config.toml
model = "multi-label image tagger"
color_jitter = 0.1
layer_scale_init = 1.0
optimizer = "adamw"
ema_decay = 0.999
Rows from block 5 of a small multi-label image tagger, named by matrix and row number. Rows with one number belong to one neuron. Each number is 128 + 32 x the weight over its row's rms, rounded and kept within 0 to 255. All counts start at 0. Numbers have three digits each.
After each neuron's rows are labels from the 100 images, of 14848, where the neuron reaches its highest value: "strongest on" is what is common among them; "colour at peak" is the nearest of a few named colours to the mean colour under the peak. Only what is clearly more common there than usual is listed. The data: telescope images of galaxies (Galaxy Zoo DECaLS).
# fc1: MLP up (model.blocks.5.mlp.fc1.weight, 512x128), inputs 0-127
# fc2: MLP down (model.blocks.5.mlp.fc2.weight, 128x512, transposed), outputs 0-127

fc1.204:128129127135149137112130125124131099127135128123130129015126118124122129127127127127144127131138129129125127121129123132152128126126128127125128175124128126036128123126123134124134119129051128133215127132129129131125129131126129123129142124128127129122124126116128129116126255000126125126123128158129127130127123131123126129127130127128126125120127125125126130133131128071126122128200
fc2.204:131166127125103125122123130130129163134124132136137118129129128122132130129137129197125128131106130129142113123125117106195127151129131130128124000119132129113124130128138121129129126128112129119122133102126128131121128122131124135130139128131128146115131133131131133129127176255130131144095132120192135132131136128130134105127128129141133128136127129129120122122110126140142128136121
strongest on: roundness: cigar-shaped; edge-on disk: yes
colour at peak: brown; grey

fc1.94:126126122124000218126144128130128139132127125121136125075126208119128127114119131120130125142126126127120121127131126143144124130131125131128127136141126123122134124128127138152118141127137126127129129129255129118133126247128130165133128129123130126118119133123127129118130236043122116131070112134139126127112130125125125120129129127126121128128129125128127134130131121092126213122115
fc2.94:139140168133119048168099128116125119126129138133089122130122055134127137137138125255099128053084134133125125124111112129184130127125120141141119110151136131133214145139127118127130117127249125125156123134137122074109127123129129114130116125146119170129132128131167121129122150142128130136141140150088133131149125135114124091127130134121129110129118130128106088100160128000123122137137
strongest on: shape: featured or disk; edge-on disk: no
colour at peak: grey

fc1.205:122127048126093255123138123122127193125137128127205126108127225124123132124090132124141128134127125126107121121126135129141122127124116130129130121157119125076128123121144133146127133126138127120130128144255110132128129234123141255133142117127127128115127138117129129100127197099134125130114114129137127131125130123100129122132127126128122127120128124131127142128133125049126127120121
fc2.205:156136130130126091191128127125138119133128138154095121147131111132132135127138139217114128108075137139118128115130123146192130125133136134146123098152126141114166148121120112132133126127195126128126121147138135000141134116123103115133113147139128162157133133134121117128129147208134131139163136165082155122134130158123124002127135135127130116155134134140111091118220134000129130159169
strongest on: shape: featured or disk; edge-on disk: no; spiral arms: yes
colour at peak: grey

fc1.2:124124053133161172114137133135127123125130124126143125068131135137121126136124114122121109126131135122129129117128192126163119131127134127140136193062121134035095010129123119129131124127000119126146124154113126161132127116128000147130115127130137126124130129112126130122126131000125123082122128157135120131128125130124123125108127121130124120126128124113131131118079122048125136122127
fc2.2:144218128122140110115111133126126150134135129134121152194141091126159130131170133139146128133118136138172129102124044143131119140130113134128120112095135131219215150135137128144130129129046133132109134117124136180106129126133076126120167169131128139130126127132131255135130118252133136131145132120181138137130132116127130119128133125125145130141128131130127145129080138153130127145105
strongest on: edge-on disk: yes; roundness: cigar-shaped
colour at peak: brown; grey

fc1.16:123126000140136255106132115118130126131126128124147126108133193130131132134132121127127120113131128125133128096127107134129124107121130128114126224078123127106081115119128125132130128138050118121119122205226119143124128133124108202130124120131127127110133134117128127117127126006128128087115120147129126130126125128125131130133121132130121114131125127137122123126126121087131116128125
fc2.16:130145132096129094140142128123126137120123134128119110118127123105142131127136129132127128131084128131137127120136110135241128147127133109138143045129128124118119082126140138130133122125119115110119131129140130124124128129126079126129130133128131125112128107107121141128125152255127129152138143116139134155131128123122109075123132125125131124136143127126121128124110127097133126125133
strongest on: shape: featured or disk; edge-on disk: no
colour at peak: brown; grey

fc1.421:105126122116128230116130126130125124127128124130128123034123130130121131131121124120133129136129132124135130073127161136139127129133130125114135136109130127076129118128118129132130130131074122127229117246156126168128131190130125139128129128125126126108101121123128129122129191000124135122124123134128122143127127130130128127122128120125110114128130128115140135127118123012127130126192
fc2.421:130149126120101112106113130113127141134121142137137132133136120120136127136133132255123128116116128128132120102124100126194127161131124117136127119107130128122153128126138123136127121125096128124115131008111131134070126112127109131125133125135132173124127129131129165133129255255131136132116128133129138126130130121127139128128142132126130124135123128131121120122059135136140131134027
strongest on: edge-on disk: yes; roundness: cigar-shaped
colour at peak: brown; grey

fc1.427:125126129127133154108130120126129117126132128127130127041125125124124131129127127121132127131132129127125128123128111131143128126130127122126126143126128126077129125127120137124133126129106126127193126147138128129127129134129127128129130126127126127120126126123129128124126255000126128125122126138128126125127126130123128127126129128128126126121128126126128131135130127062127123128204
fc2.427:130150127125112122125122130129128136132123133137137122129128125124129129129129128233128128121114129129140110124123121116235128142128129129128125016116131129113129127124133121128129125127116126121123132079123128130116125121129123129129134127132127146117127131132130132128127209255129131150106130129160132133130131127129137113127128130134130127132126128130105119120115123136137128136116
strongest on: roundness: cigar-shaped; edge-on disk: yes
colour at peak: brown; grey

fc1.241:126103116114052137113126149123130158094133115128130089008129141158098119122094122096135143113127164124140126101121216168168120110135133127133137127134107129119143131122110129127128142138082124121213135255131135149134123125122131241129090123123125117129107108119119113163131153109120124127099125170113118139129122129152120127113131110122119127116130125079168138121038120025127151123145
fc2.241:131142139119071072089148135128130183126139136133114156139136136125129136143126130133126128107166133123128106054142016129119135138127126120130134145083142129154110131134086121129127125130085137129129127000092134162004138123127126118139129119132133143130131121124135168136136231117130124132130125101093133129122119134127124142130138125132132134117120130129147102131069127233113132141128
strongest on: shape: featured or disk
colour at peak: brown

fc1.93:123119117124096130126127136134125192101123121125125117074127135129116121128119126122129153135126245125127127090128236179213122132121129126124135145147120135125127130112137131131128139135074130119209125241118133134130123079112092226129128124124129123122121121104124118149132132150120130128059130163113121130129138131137127130121127127133128136128129120044153155129003129016126155134148
fc2.93:103146141090104015124138126123114151114125130123123178143132111109126129128143123111138128115181118131122111111137102119109123123125118094124119129099130118163125131132085120124123125128114117124124122000055133194090124118128144086123112118131127123123123110121123142141133174110124124133139126087106133114130114123120104178148135124123125124099125125127140107129093102255111133110121
strongest on: shape: featured or disk; spiral arms: yes
colour at peak: brown

fc1.430:117127131120125228110128121129126111129132128128130128053124132124125130130126126122133126150132129127128129098127100133150128123132125124123133137123130122088129127132122142127129130128120128128227126203158128131126130176133127138129130129127122128115123125120129129120125243000126130121120126137128126133129127133127130129125128126127126125125129127129130144131130126051129133128204
fc2.430:131143127125105110123122130124127133132122133135136120127129116125131130130129127234125128109088131131133114124123112124255127149128129129133126095119130126103137126123134113129129122126113125121123134051125129131110122120126121129127133125136127147119126129136131134128128255255128131140111127135132132133132132128127131113125128131140127124134126127130110105118114121126137129133114
strongest on: roundness: cigar-shaped; edge-on disk: yes
colour at peak: brown; grey

fc1.491:119128129123126230108128121128127109128133128128131128066125132125124130130126126123134127145132129127127128102127102133143128124132124124123133143123129124081128126131122140126129129129118128128219126197156128130125130146132127135129131128127122128114124126123129129119126241000126129121120126139128126131128126133126130129126129128127126125124128127128129143132130126048130128128210
fc2.491:130144126125110119124121130125128133132122133136137118126129119124131130129129126229125128111091131131136113124124120124255127148128129127132126079115130126103134127122133112128129123126111124120125135047124128131109121120127121130128132125133127141119126129136130132128127255255128131141107128134137132133131132127129131108126128130140128125133125127129106107118112122128139129133116
strongest on: edge-on disk: yes; roundness: cigar-shaped
colour at peak: brown; grey

fc1.17:124141126123128255122129121129127126075132128130132121036127153128123101128103127147151128128130130125124129093133132126202120131119125115128125143123115141096127108094113128129129130128119133127144130255173130128129125143106122143130128126126131124119130105096128129130127162000121124126127128128136126130128122110121132116121127130126129128124132125108137127129127131054126129125129
fc2.17:126131130154129106159133146167128145143128124122148155120132113114135156128136135149124129136127160126126129125141143138255127129140121125129116069227190142095181144157141135125128138128135130108121125147149121121104127160170106152173116122134122131106127112129138134127126161255131130160120150117116136141116128141130130160139127128128132112135125132127092112130139136140133118127060
strongest on: shape: featured or disk; edge-on disk: no; spiral arms: yes
colour at peak: grey; brown

fc1.349:125115098130105117118132142128128224102127124131128107117128106131122125131127128120127129133122255123123130111128196131148121107128135132130133119202109130123122129108139158134135145144095137121153129190107117127134126102113078142127133124126131123126119121105119098139133131157121127130000133151120128117130135140130119128127131122122130138125130125058136155128000128000133141129132
fc2.349:120157144116120118114136132124124141123141133124120193135134123117128135130130126151130128098201117125071121097134123116108127129120122103128134189091130126164140134131080126125125126128118121126159115000059133189072125120124131091128117112127128133126129118112129142133132138026130127132150126112115134118126127124124124196142129126128125126110132129126122109130085120255112131116099
strongest on: shape: featured or disk; edge-on disk: no; spiral arms: yes
colour at peak: brown

fc1.41:129126181139248072136131132127129050128130127128117128000127107125131130123125129123134126116138131126123128130135137127173131124120126132125129137127125132000130121120126124125130125128086122128235127091103130131127127124126137072131134122127130126131128126109132128077127255070128127138139126141129127130126126123133123126127128127127128127120128113117137131130127129117124127127206
fc2.41:132175127118108130124127128133129255133127130128133126132129140117131129127141133186127128134119130130151127128128123123129127156129132129125128000127129129122100121128129126130126129130121131119116150121132129133138131129131125154133135133128130142117132131127129133129128130255131131134104132045225136133139132129138130111128129127132132130132129129128128127129111130173133128133124
strongest on: roundness: cigar-shaped; edge-on disk: yes
colour at peak: grey; brown

fc1.66:127123072138136149107128115124128122127128127127136122000125126135117127128126128121134123120128134128088126112128215135142127130129128127107133141097128129053125112129125126129136119129013128124153114178136126167129131143129116131127132125127126124114126130122127126111129227000124130117123123154131125122123123126124129128122131125127110117129128121119131126126124129048128120130140
fc2.66:128201126120109130109082127123125141133128136141142135136131135119130130129130131216120128131121129124167113095118062122140126136129124124130125112120133129122137147131132127136128126125104130119122130090119127131059125111129104139125129127140129197119126131131130159131128151255131131130111132123160135129125135122133142126129130127127134129124124125133120130124040133143145129139058
strongest on: roundness: cigar-shaped; edge-on disk: yes
colour at peak: brown; grey

fc1.279:122120131120107169128128109112122234134136120139119119106117185126126126134103129110138126117125127117061119122126135116136129129118115122128121068224111123086135116119138121128125132128147131122134121147255125149139128255125141221129115116106127124115131132117119140122134172109126116131098097129165127127114126126119133107129100130125122128128136124119213126133146124045126133111131
fc2.279:150103125157159119136132140152130009149144137123119110145169151145139142128127127183110128139119126155124122104111115170168134114132133150139145130132139177129229158133132155137142142137155125148161115147136147031100137124131123123143128156140134145154125148137119138132139147129137136136131169255027155130146150147141131014142143136129127118138134139135115141102187120063114147168119
strongest on: shape: featured or disk; edge-on disk: no; spiral arms: yes
colour at peak: grey

fc1.217:119102112120118115105128124128133209122109130133128092123133126121122126131125118119120127129077192126114126121130136125157123117137133126141123123255104120127108132107127158131130138142111139124156128218119127103151127122112049158129135121124136119134131138082108065132135128141119126136000123175120127105133122144130122127122120123121124120128129119064131125129029142005130133118130
fc2.217:121179142125101157123153133172128159130141139127116161127132139121112144131147128231138128101191101114102123092134142126118136127123122091127131162019133126153107139124106137129121128128108131120224119074008135164052129097127156100136125113128128154118128128115129107130133145006129135135139129089000133120141112130123124143139125127131134124125121128127125109127102144207114132126071
strongest on: edge-on disk: no
colour at peak: brown