Weights of a small multi-label image tagger.
Model: 5.37M parameters, norm rmsnorm, activation gelu.
Training: adamw at rate 0.0017, 10800 steps.
Data: trained on telescope images of galaxies (Galaxy Zoo DECaLS), 88335 training examples, 31.3 epochs.
Rows from block 9 of a small multi-label image tagger, named by matrix and row number. Rows with one number belong to one neuron. Each number is 128 + 24 x the weight over its row's rms, rounded and kept within 0 to 255. All counts start at 0. Numbers have three digits each.
Before each neuron's rows are labels from the 100 images, of 14848, where the neuron reaches its highest value: "top examples" is what is common among them. Only what is clearly more common there than usual is listed. The data: telescope images of galaxies (Galaxy Zoo DECaLS).
# fc1: MLP up (model.blocks.9.mlp.fc1.weight, 512x128), inputs 0-63
# fc2: MLP down (model.blocks.9.mlp.fc2.weight, 128x512, transposed), outputs 0-63

top examples: roundness: cigar-shaped
fc1.98:128169157147161146098121126127126121136129127123154152140130124134126132136129129132123125136118172134129135116098133114124134128133128138136123112159131131152130205131076137128126140129133138
fc2.98:129129065127108140255134128131124035137127125130102137134132097132132133128126131125127128128115127132130126131129143133130128129128132131126130098128128135098129176129128124127122125128175139

top examples: bulge size: moderate
fc1.81:133104205073139153162154111134142120180131127128143092126131135106150144154119132179084104126087134133129137132149138142149135150134151124120207121117132138206088218151128124135127127136131126
fc2.81:143128101128123139135130127128132126131081109127139122127129121121128115128127128093130135123125140132132128124127107131122137125135122130128128142123127111008128240127175121126127116127122107

top examples: shape: featured or disk; edge-on disk: yes
fc1.116:130129214127137132105127128129127235113127083129180165132128100133123129130084128127129127128107136117118121097111127129128135125127120129131129126151128128150116236117126128133117133126128124
fc2.116:124129086128148125129135123127128164127125131136099119143129120122125123128107117135126136126089138128130131139128199129117125125126089128149128143095128133147128232130128125126125117127118116

top examples: edge-on disk: no; shape: featured or disk; spiral arms: yes
fc1.41:119101132110129146119130129135115136119125128125193132136131111097123127121144103162137114126083104126111125142130089159125131152125130098128127148115125132241125242116125154135123129136144138
fc2.41:127129147128098159129130128135129191130125124128116130141135122128128119128116131128129130138106135128129127115122123127124130138124124131120127130140127131128131255129139133125124132128113137

top examples: spiral arms: yes
fc1.193:128129153133112138050128130132129146133129132131145130130130136131132136129117130127126124131080130128129148065130116146108141140131131135141136112133128130111001181126131128128130127128170129
fc2.193:121126105127171123115118124119111040124110119124059114129111143121121125127128111109128127115121128123120126255124128124032128121119137126127122124136126119095128093125125116126129116127143108

top examples: shape: featured or disk; edge-on disk: yes; roundness: cigar-shaped
fc1.311:133172139132122220142131133133130135128125137127132135136131138129139131125113138143142126134130129129130126118130131128178127133142104131128127133138137136204112156132141138143131139129109135
fc2.311:100127100118136120131115114108098139107089105113126086066084112113104117128116086060116135110147118114120114127104127114128122094101126114113112094114122101051128102120112100125126088128129062

top examples: spiral arms: yes
fc1.369:126129131128127130128127128128128141128128128131131128129126132128128127128127128128128125128122131128128129127128129127126132128128124128127128151129128128147095250128128128127128128126123128
fc2.369:133129143128125144034142128130132091133131142127131190145129151129133126128179148170128127134076149128130129139133120128123130132135234130126128093117128138111128024129137134129128132128154180

top examples: shape: featured or disk; edge-on disk: no; spiral arms: yes
fc1.488:115110248127138134095129129128114132128128135113127114136130088122130135123127105134131158124134131127128108116120124139145129127114104156244130146128130155156125149129127131129101144139120126
fc2.488:126130000127073134113143123142129112132132110139132121096134161129133120128181133078128128129103144128129120148127140131137129128127137130111129117125128129118127171129131129130165130130119141

top examples: roundness: in between
fc1.267:126000115127135102138103126124121138126127087128110105068129183129128125128145128126117084128130126130137126126115113131122128129127051129125124092114126122147125240127125127127129123126125120
fc2.267:144127255131143140131139141134139128140138133140128136126146242144147131129138145134131126132134126131133132124133124140133130136141131138129130221132129135216128188132140137130129134128130143

top examples: edge-on disk: yes
fc1.114:128121158117146139107129123122107248119128124130101154106125156126129130120110125126137131111101126115107150066128091134169137164130062129126091126147124128124140192119120126147128118127146125
fc2.114:133127061132201127141137133135128178128134139134127058171132154135131130128130131142164131129107124132131126118132111137126134127134125131132133181074130131255128116133137131129128128128117121

top examples: merging: merger
fc1.423:138149134144114131155136128125130130131133094126166186155122123140121154141067139123087137124098142117119129163130193130174161138138121127126121079120138129124096145134156136125128139133143139
fc2.423:134134173126175180189129132158133071134146155140125114122142112134139130128179143142150099133141097137133132159135214139178137131130123137128152144117127160148128114125144149130124143128132151

top examples: roundness: cigar-shaped
fc1.79:129127117123139007120127132130128110125128125124132121124129126135124126126147126125127141124124134139126128131126118130127130124130127126158105086113119126131167165130113129124127132130053127
fc2.79:127130148127096134157124142128128093139128132128075167130122087129128122127037128132131128126121160121126126131128135129125130125130159135116126122135124130124129124114132128126117126128194134

top examples: roundness: in between
fc1.506:128121129126155136118120120127126137126120126128123126160126127124124125135128127127114111130106134129128137120128106130102128141125123121133125131117121127140132255124126132129132127129117127
fc2.506:124128133124119135166121129125124115129121107128127139152128121132121124128116127077125129128109132127125127131125127127124131125130136131128126126133126118070129185126130127126127128128140122

top examples: roundness: in between
fc1.142:128105136122127113147126127128127139129128125127128127117128134118133126125133129131124124128131065129130128124128119135140127125125031129126128086128127128207119255128127129131128127130128125
fc2.142:128128191128123130200135133133131140138136132129127134127133167131136127128131132142129129130160127133129129110131124131130129131133129130129129153130128136139128153129135130129128128128124133

top examples: roundness: in between
fc1.52:132139207131121146118111151132133148133139134134139132178128088135132147129122141125123127140068078127117125176128092117134138135131126139138140126188135130207098182139131135123123126128158125
fc2.52:171129168140123170148148153162153163157143139137123123191151130138160130128132160147141132132161130134134132107150018152132133152150127148128133134125130152126128155143149140130126153128080178

top examples: shape: featured or disk; edge-on disk: no; spiral arms: yes
fc1.9:127184215134137189151131134126126130136128124128121141123128168126114149146104128102097135129138115136137130149130135135151171117139113138135123127159129129219145205129150132116128126127142129
fc2.9:130128050134193113109131118133132114136128139131175141087129255129135124128128134122127129130063127129130128143129095139127129126130108129128131174116128131180128116130132150129128141128090143

top examples: edge-on disk: no; spiral arms: yes
fc1.250:130132213116137167085148151133130142136127136132131125135122109125133120167131130110117141137125191115134132028128105132135144130123143126138127127136128132129134171125135117128127133126130130
fc2.250:128128108128123123151128114115128132132117101130138150129133128117132125128110126124137128128089147127124128141134150133130132130129132134129133118144129123102128152125154131126127128128122121

top examples: edge-on disk: no; shape: featured or disk; spiral arms: yes
fc1.90:130119183118126131123129141130135094137148129130163130142128093118142137118135144130131113141079120125125123172132025129141156133124118140132127120181140134254066226128147139128153133128142134
fc2.90:139129121133100146126141144144133115136134128137108112127142131138134132128138135099152130142144132130135130100133086134128129165133118143128129130150129138106129255136152140129129138128115130

top examples: edge-on disk: no; bulge size: moderate
fc1.263:128131135129127135124127129128130133128128126128128127127129128130127131132127127129127119129099127127128129127124126128123131129127128129121128137149129126160134255131129129129128127126145127
fc2.263:130128131128125126129145123129127110131126133121126170149130125132132126128130130140125130133050130128133126140129102128123125131128169129123129162103128133123129000129128127128130132128140146

top examples: merging: merger
fc1.270:129138163129108148125124120119127112134124132131166159132095128130132133138069129124096130128110179123113125124123254112176128130137122123128143038135126127125087178129127131122135131128147132
fc2.270:127128144128131136139131133131130122130138117133085142120137148132136131128134139126133091129133087133141137159134255150180134134134078130126130108088130128183128118131132139129128137129112128

top examples: shape: featured or disk; edge-on disk: no; spiral arms: yes
fc1.366:128176127130147124129129125128129134128130128132129175136131103127130129128128129129127126128030123128126127129129127129129131128130130130130129127156133128176122246128128129127129128128157128
fc2.366:129132133127116133135134115122132158155126130111164255104126088140134120128084135157124129139098132123133127130137125128150126131129133128130130131119122137130128086125123120126127130128127135

top examples: spiral arms: yes
fc1.458:133159153140133129132136149131144124160129142146129138134127115133131130134129139144138106145105171134130137130146127129141221133151093144130132137136130138192086210130142147128135128127150182
fc2.458:132130122129132131102145120131137110136131135131131255161132117132137129128130132136127123133098154130130130143132128128132129141131140130128130125131128143059128138129130133127128140128131157

top examples: edge-on disk: no; spiral arms: yes
fc1.342:128132134128124135128128128128128129128128127128132128128127129128128128128127128128129128128123131128128128128128130128129129128129128128127128144143128128156105255128128128129128127128131128
fc2.342:131130150124121126108139128131129096133135138124126241158129125133132127128138134196126130137069136126130126140130126130125128134132190129128130124118129137122129000128134133130129132128143170

top examples: merging: merger
fc1.56:130123146137112134143127119122128116135121126134190177138108137131134135125094128122109121127082182121138127157125253120145131131142116127126118080139129128128111156122130128128130140128150131
fc2.56:133128130132142136140135137138136102135150119139080156123168125134139130128132152135140101138136101134136138153140255157149140135144106131129142114101129139142128124129136142129128146128114146

top examples: merging: merger
fc1.106:164143107135119178184131119123128128132125120118152158129125216131128124136117147128129111127125150116137126170123173117131128137128127129122129114126133116129132160129135123121121129129174129
fc2.106:125127122131158118137146144133134074132163125137128235140144119138132128130097139127146123134125129132126133196138235156125139132150117126135147130129130144126128165133126139126128147128094143

top examples: edge-on disk: yes
fc1.503:120160128141085145127123130134129222129141137125134133134135114137127132132121130177126119136110122127121132032127123133141141135133157134184140136131125135136118129130116129127130130128168135
fc2.503:125130151128147122088129129128126134124125130130151101132128105128120126128117125114129122127127130127127126142128132125131126124127124128130130255131128126129128088128132126127129124128125121

top examples: roundness: cigar-shaped
fc1.6:131118138128138090124134137134128129130132128129089128044133111133129132134136126128126136134116144131127130130137122137122140124141131141128129139121132130073163137126134128129130128128111126
fc2.6:128131072128126125151138128135124137141132130129143255132132141130130137128120129143137128129171125124129127124133130129133137139141127128120133124135129131139127125127130133129125128128126134

top examples: bulge size: moderate
fc1.476:128134130133135131124130129125127133123111124131129129122132126128128128128128128111129096128048142123127131129128127126129133129126130126129128130141129127185132255127130121129129127128131116
fc2.476:123128136129124120131099115114118121128122129122133189135129125130131109128108127118122129134081137127130126137112095125127127131125126125130129130089128131124128126128126120126124130128131135

top examples: shape: featured or disk; edge-on disk: no; spiral arms: yes
fc1.39:127157127133127133129130132136128141125132128128128132118128128129133127132122111122127127130091128128128118128127136128133165128129126129130130129133130126175119251128129132129130131125136129
fc2.39:131128134129130109104129117129124127128126129120140177125130130132129130128072132132120132133028129126134126132129126126129128135127150129133129127117128130127128105127121127126105135128126144

top examples: edge-on disk: no; spiral arms: yes
fc1.300:128131136128127138128128128128128133127128128129129128127128129128128128128128128128128127128086131128128128128127130128129131128128127128127128137139128128162118255128129128128128128128130128
fc2.300:129128138127125128128153127129129103131129137125122223142131130131131125128128134170127128134100132126131126138129114129125127132131145127129128133114129133113128000128133130129128129128144162

top examples: roundness: in between
fc1.376:109096145126222125091126148127097163113125111134108118139124124141114128123138130160136065139117220127142140122128117131102144171123120135128111139107134125166214208128132132129159126111089132
fc2.376:127127149124159130124108119123125137124117111124147096122123173125113129128094127111104128126112124106127123150091085127136127114116136126142126129126128120107128149127111109124140125126134131

top examples: roundness: cigar-shaped
fc1.362:128132126126129131127129141131129147133130130129150135128130122126129130121128134130129147128076123125131127105132088131145162127128133117134129109115140125135126155147131128128126130137147135
fc2.362:128128134128130124239123126126129130135132120129131156127131134130129128128119131134126128128252121129127128124130128132130122130135126129128128147129127129125128120126128129128129129128073131

top examples: merging: merger
fc1.422:130136143129119153144128120127127129141124135130158153134109150127137135134088132130098123131110190120125128126123248111183128136130122128130138051136131126127090175128132134125135135127147133
fc2.422:130129146124136140140136128135133115128139120134112163123138127130142129128135145129132125130130121129137132164136255149164129132136122128127130129112128132180128130127132136128127143128117135

top examples: roundness: in between
fc1.23:128075121125157128135092135126117148116123120124114084126126134126124131145138128130110112129131127131130132112123106126112128147125124124129125112113124124159134255123118129129128126127116113
fc2.23:125127186128135133192118130123126125130126114130128125163135137134132129128129129113128127127125127129128129121121113129126131129129133130130127137132125108116128174128132129128128128128160128

top examples: roundness: in between
fc1.176:128124128126175145182130127130128129128126128125115098117125093137123126134136138137141164131179123137127128115129132131240129126102101127129104189109130132135174119133125134175143134122014139
fc2.176:124128088127122128053150129130128117129128129126113137132112120129127112128105125119124128128000130119127129136129126132127125130131130128126128080132132134125134122127129128125126126128160127

top examples: edge-on disk: no; bulge size: moderate
fc1.172:129132134131139135142129129127129132139128128131127128125129128125126122128110131130133124126125142126130131126131136127130132130137116127126124129128128119255129255126128127123131129127128129
fc2.172:135129178129115126137135101135124118129113108125135156147135116134131125128096137106076127144080152122131129149130100125123129141132132132131133152114130120110128136129127120128113135127099142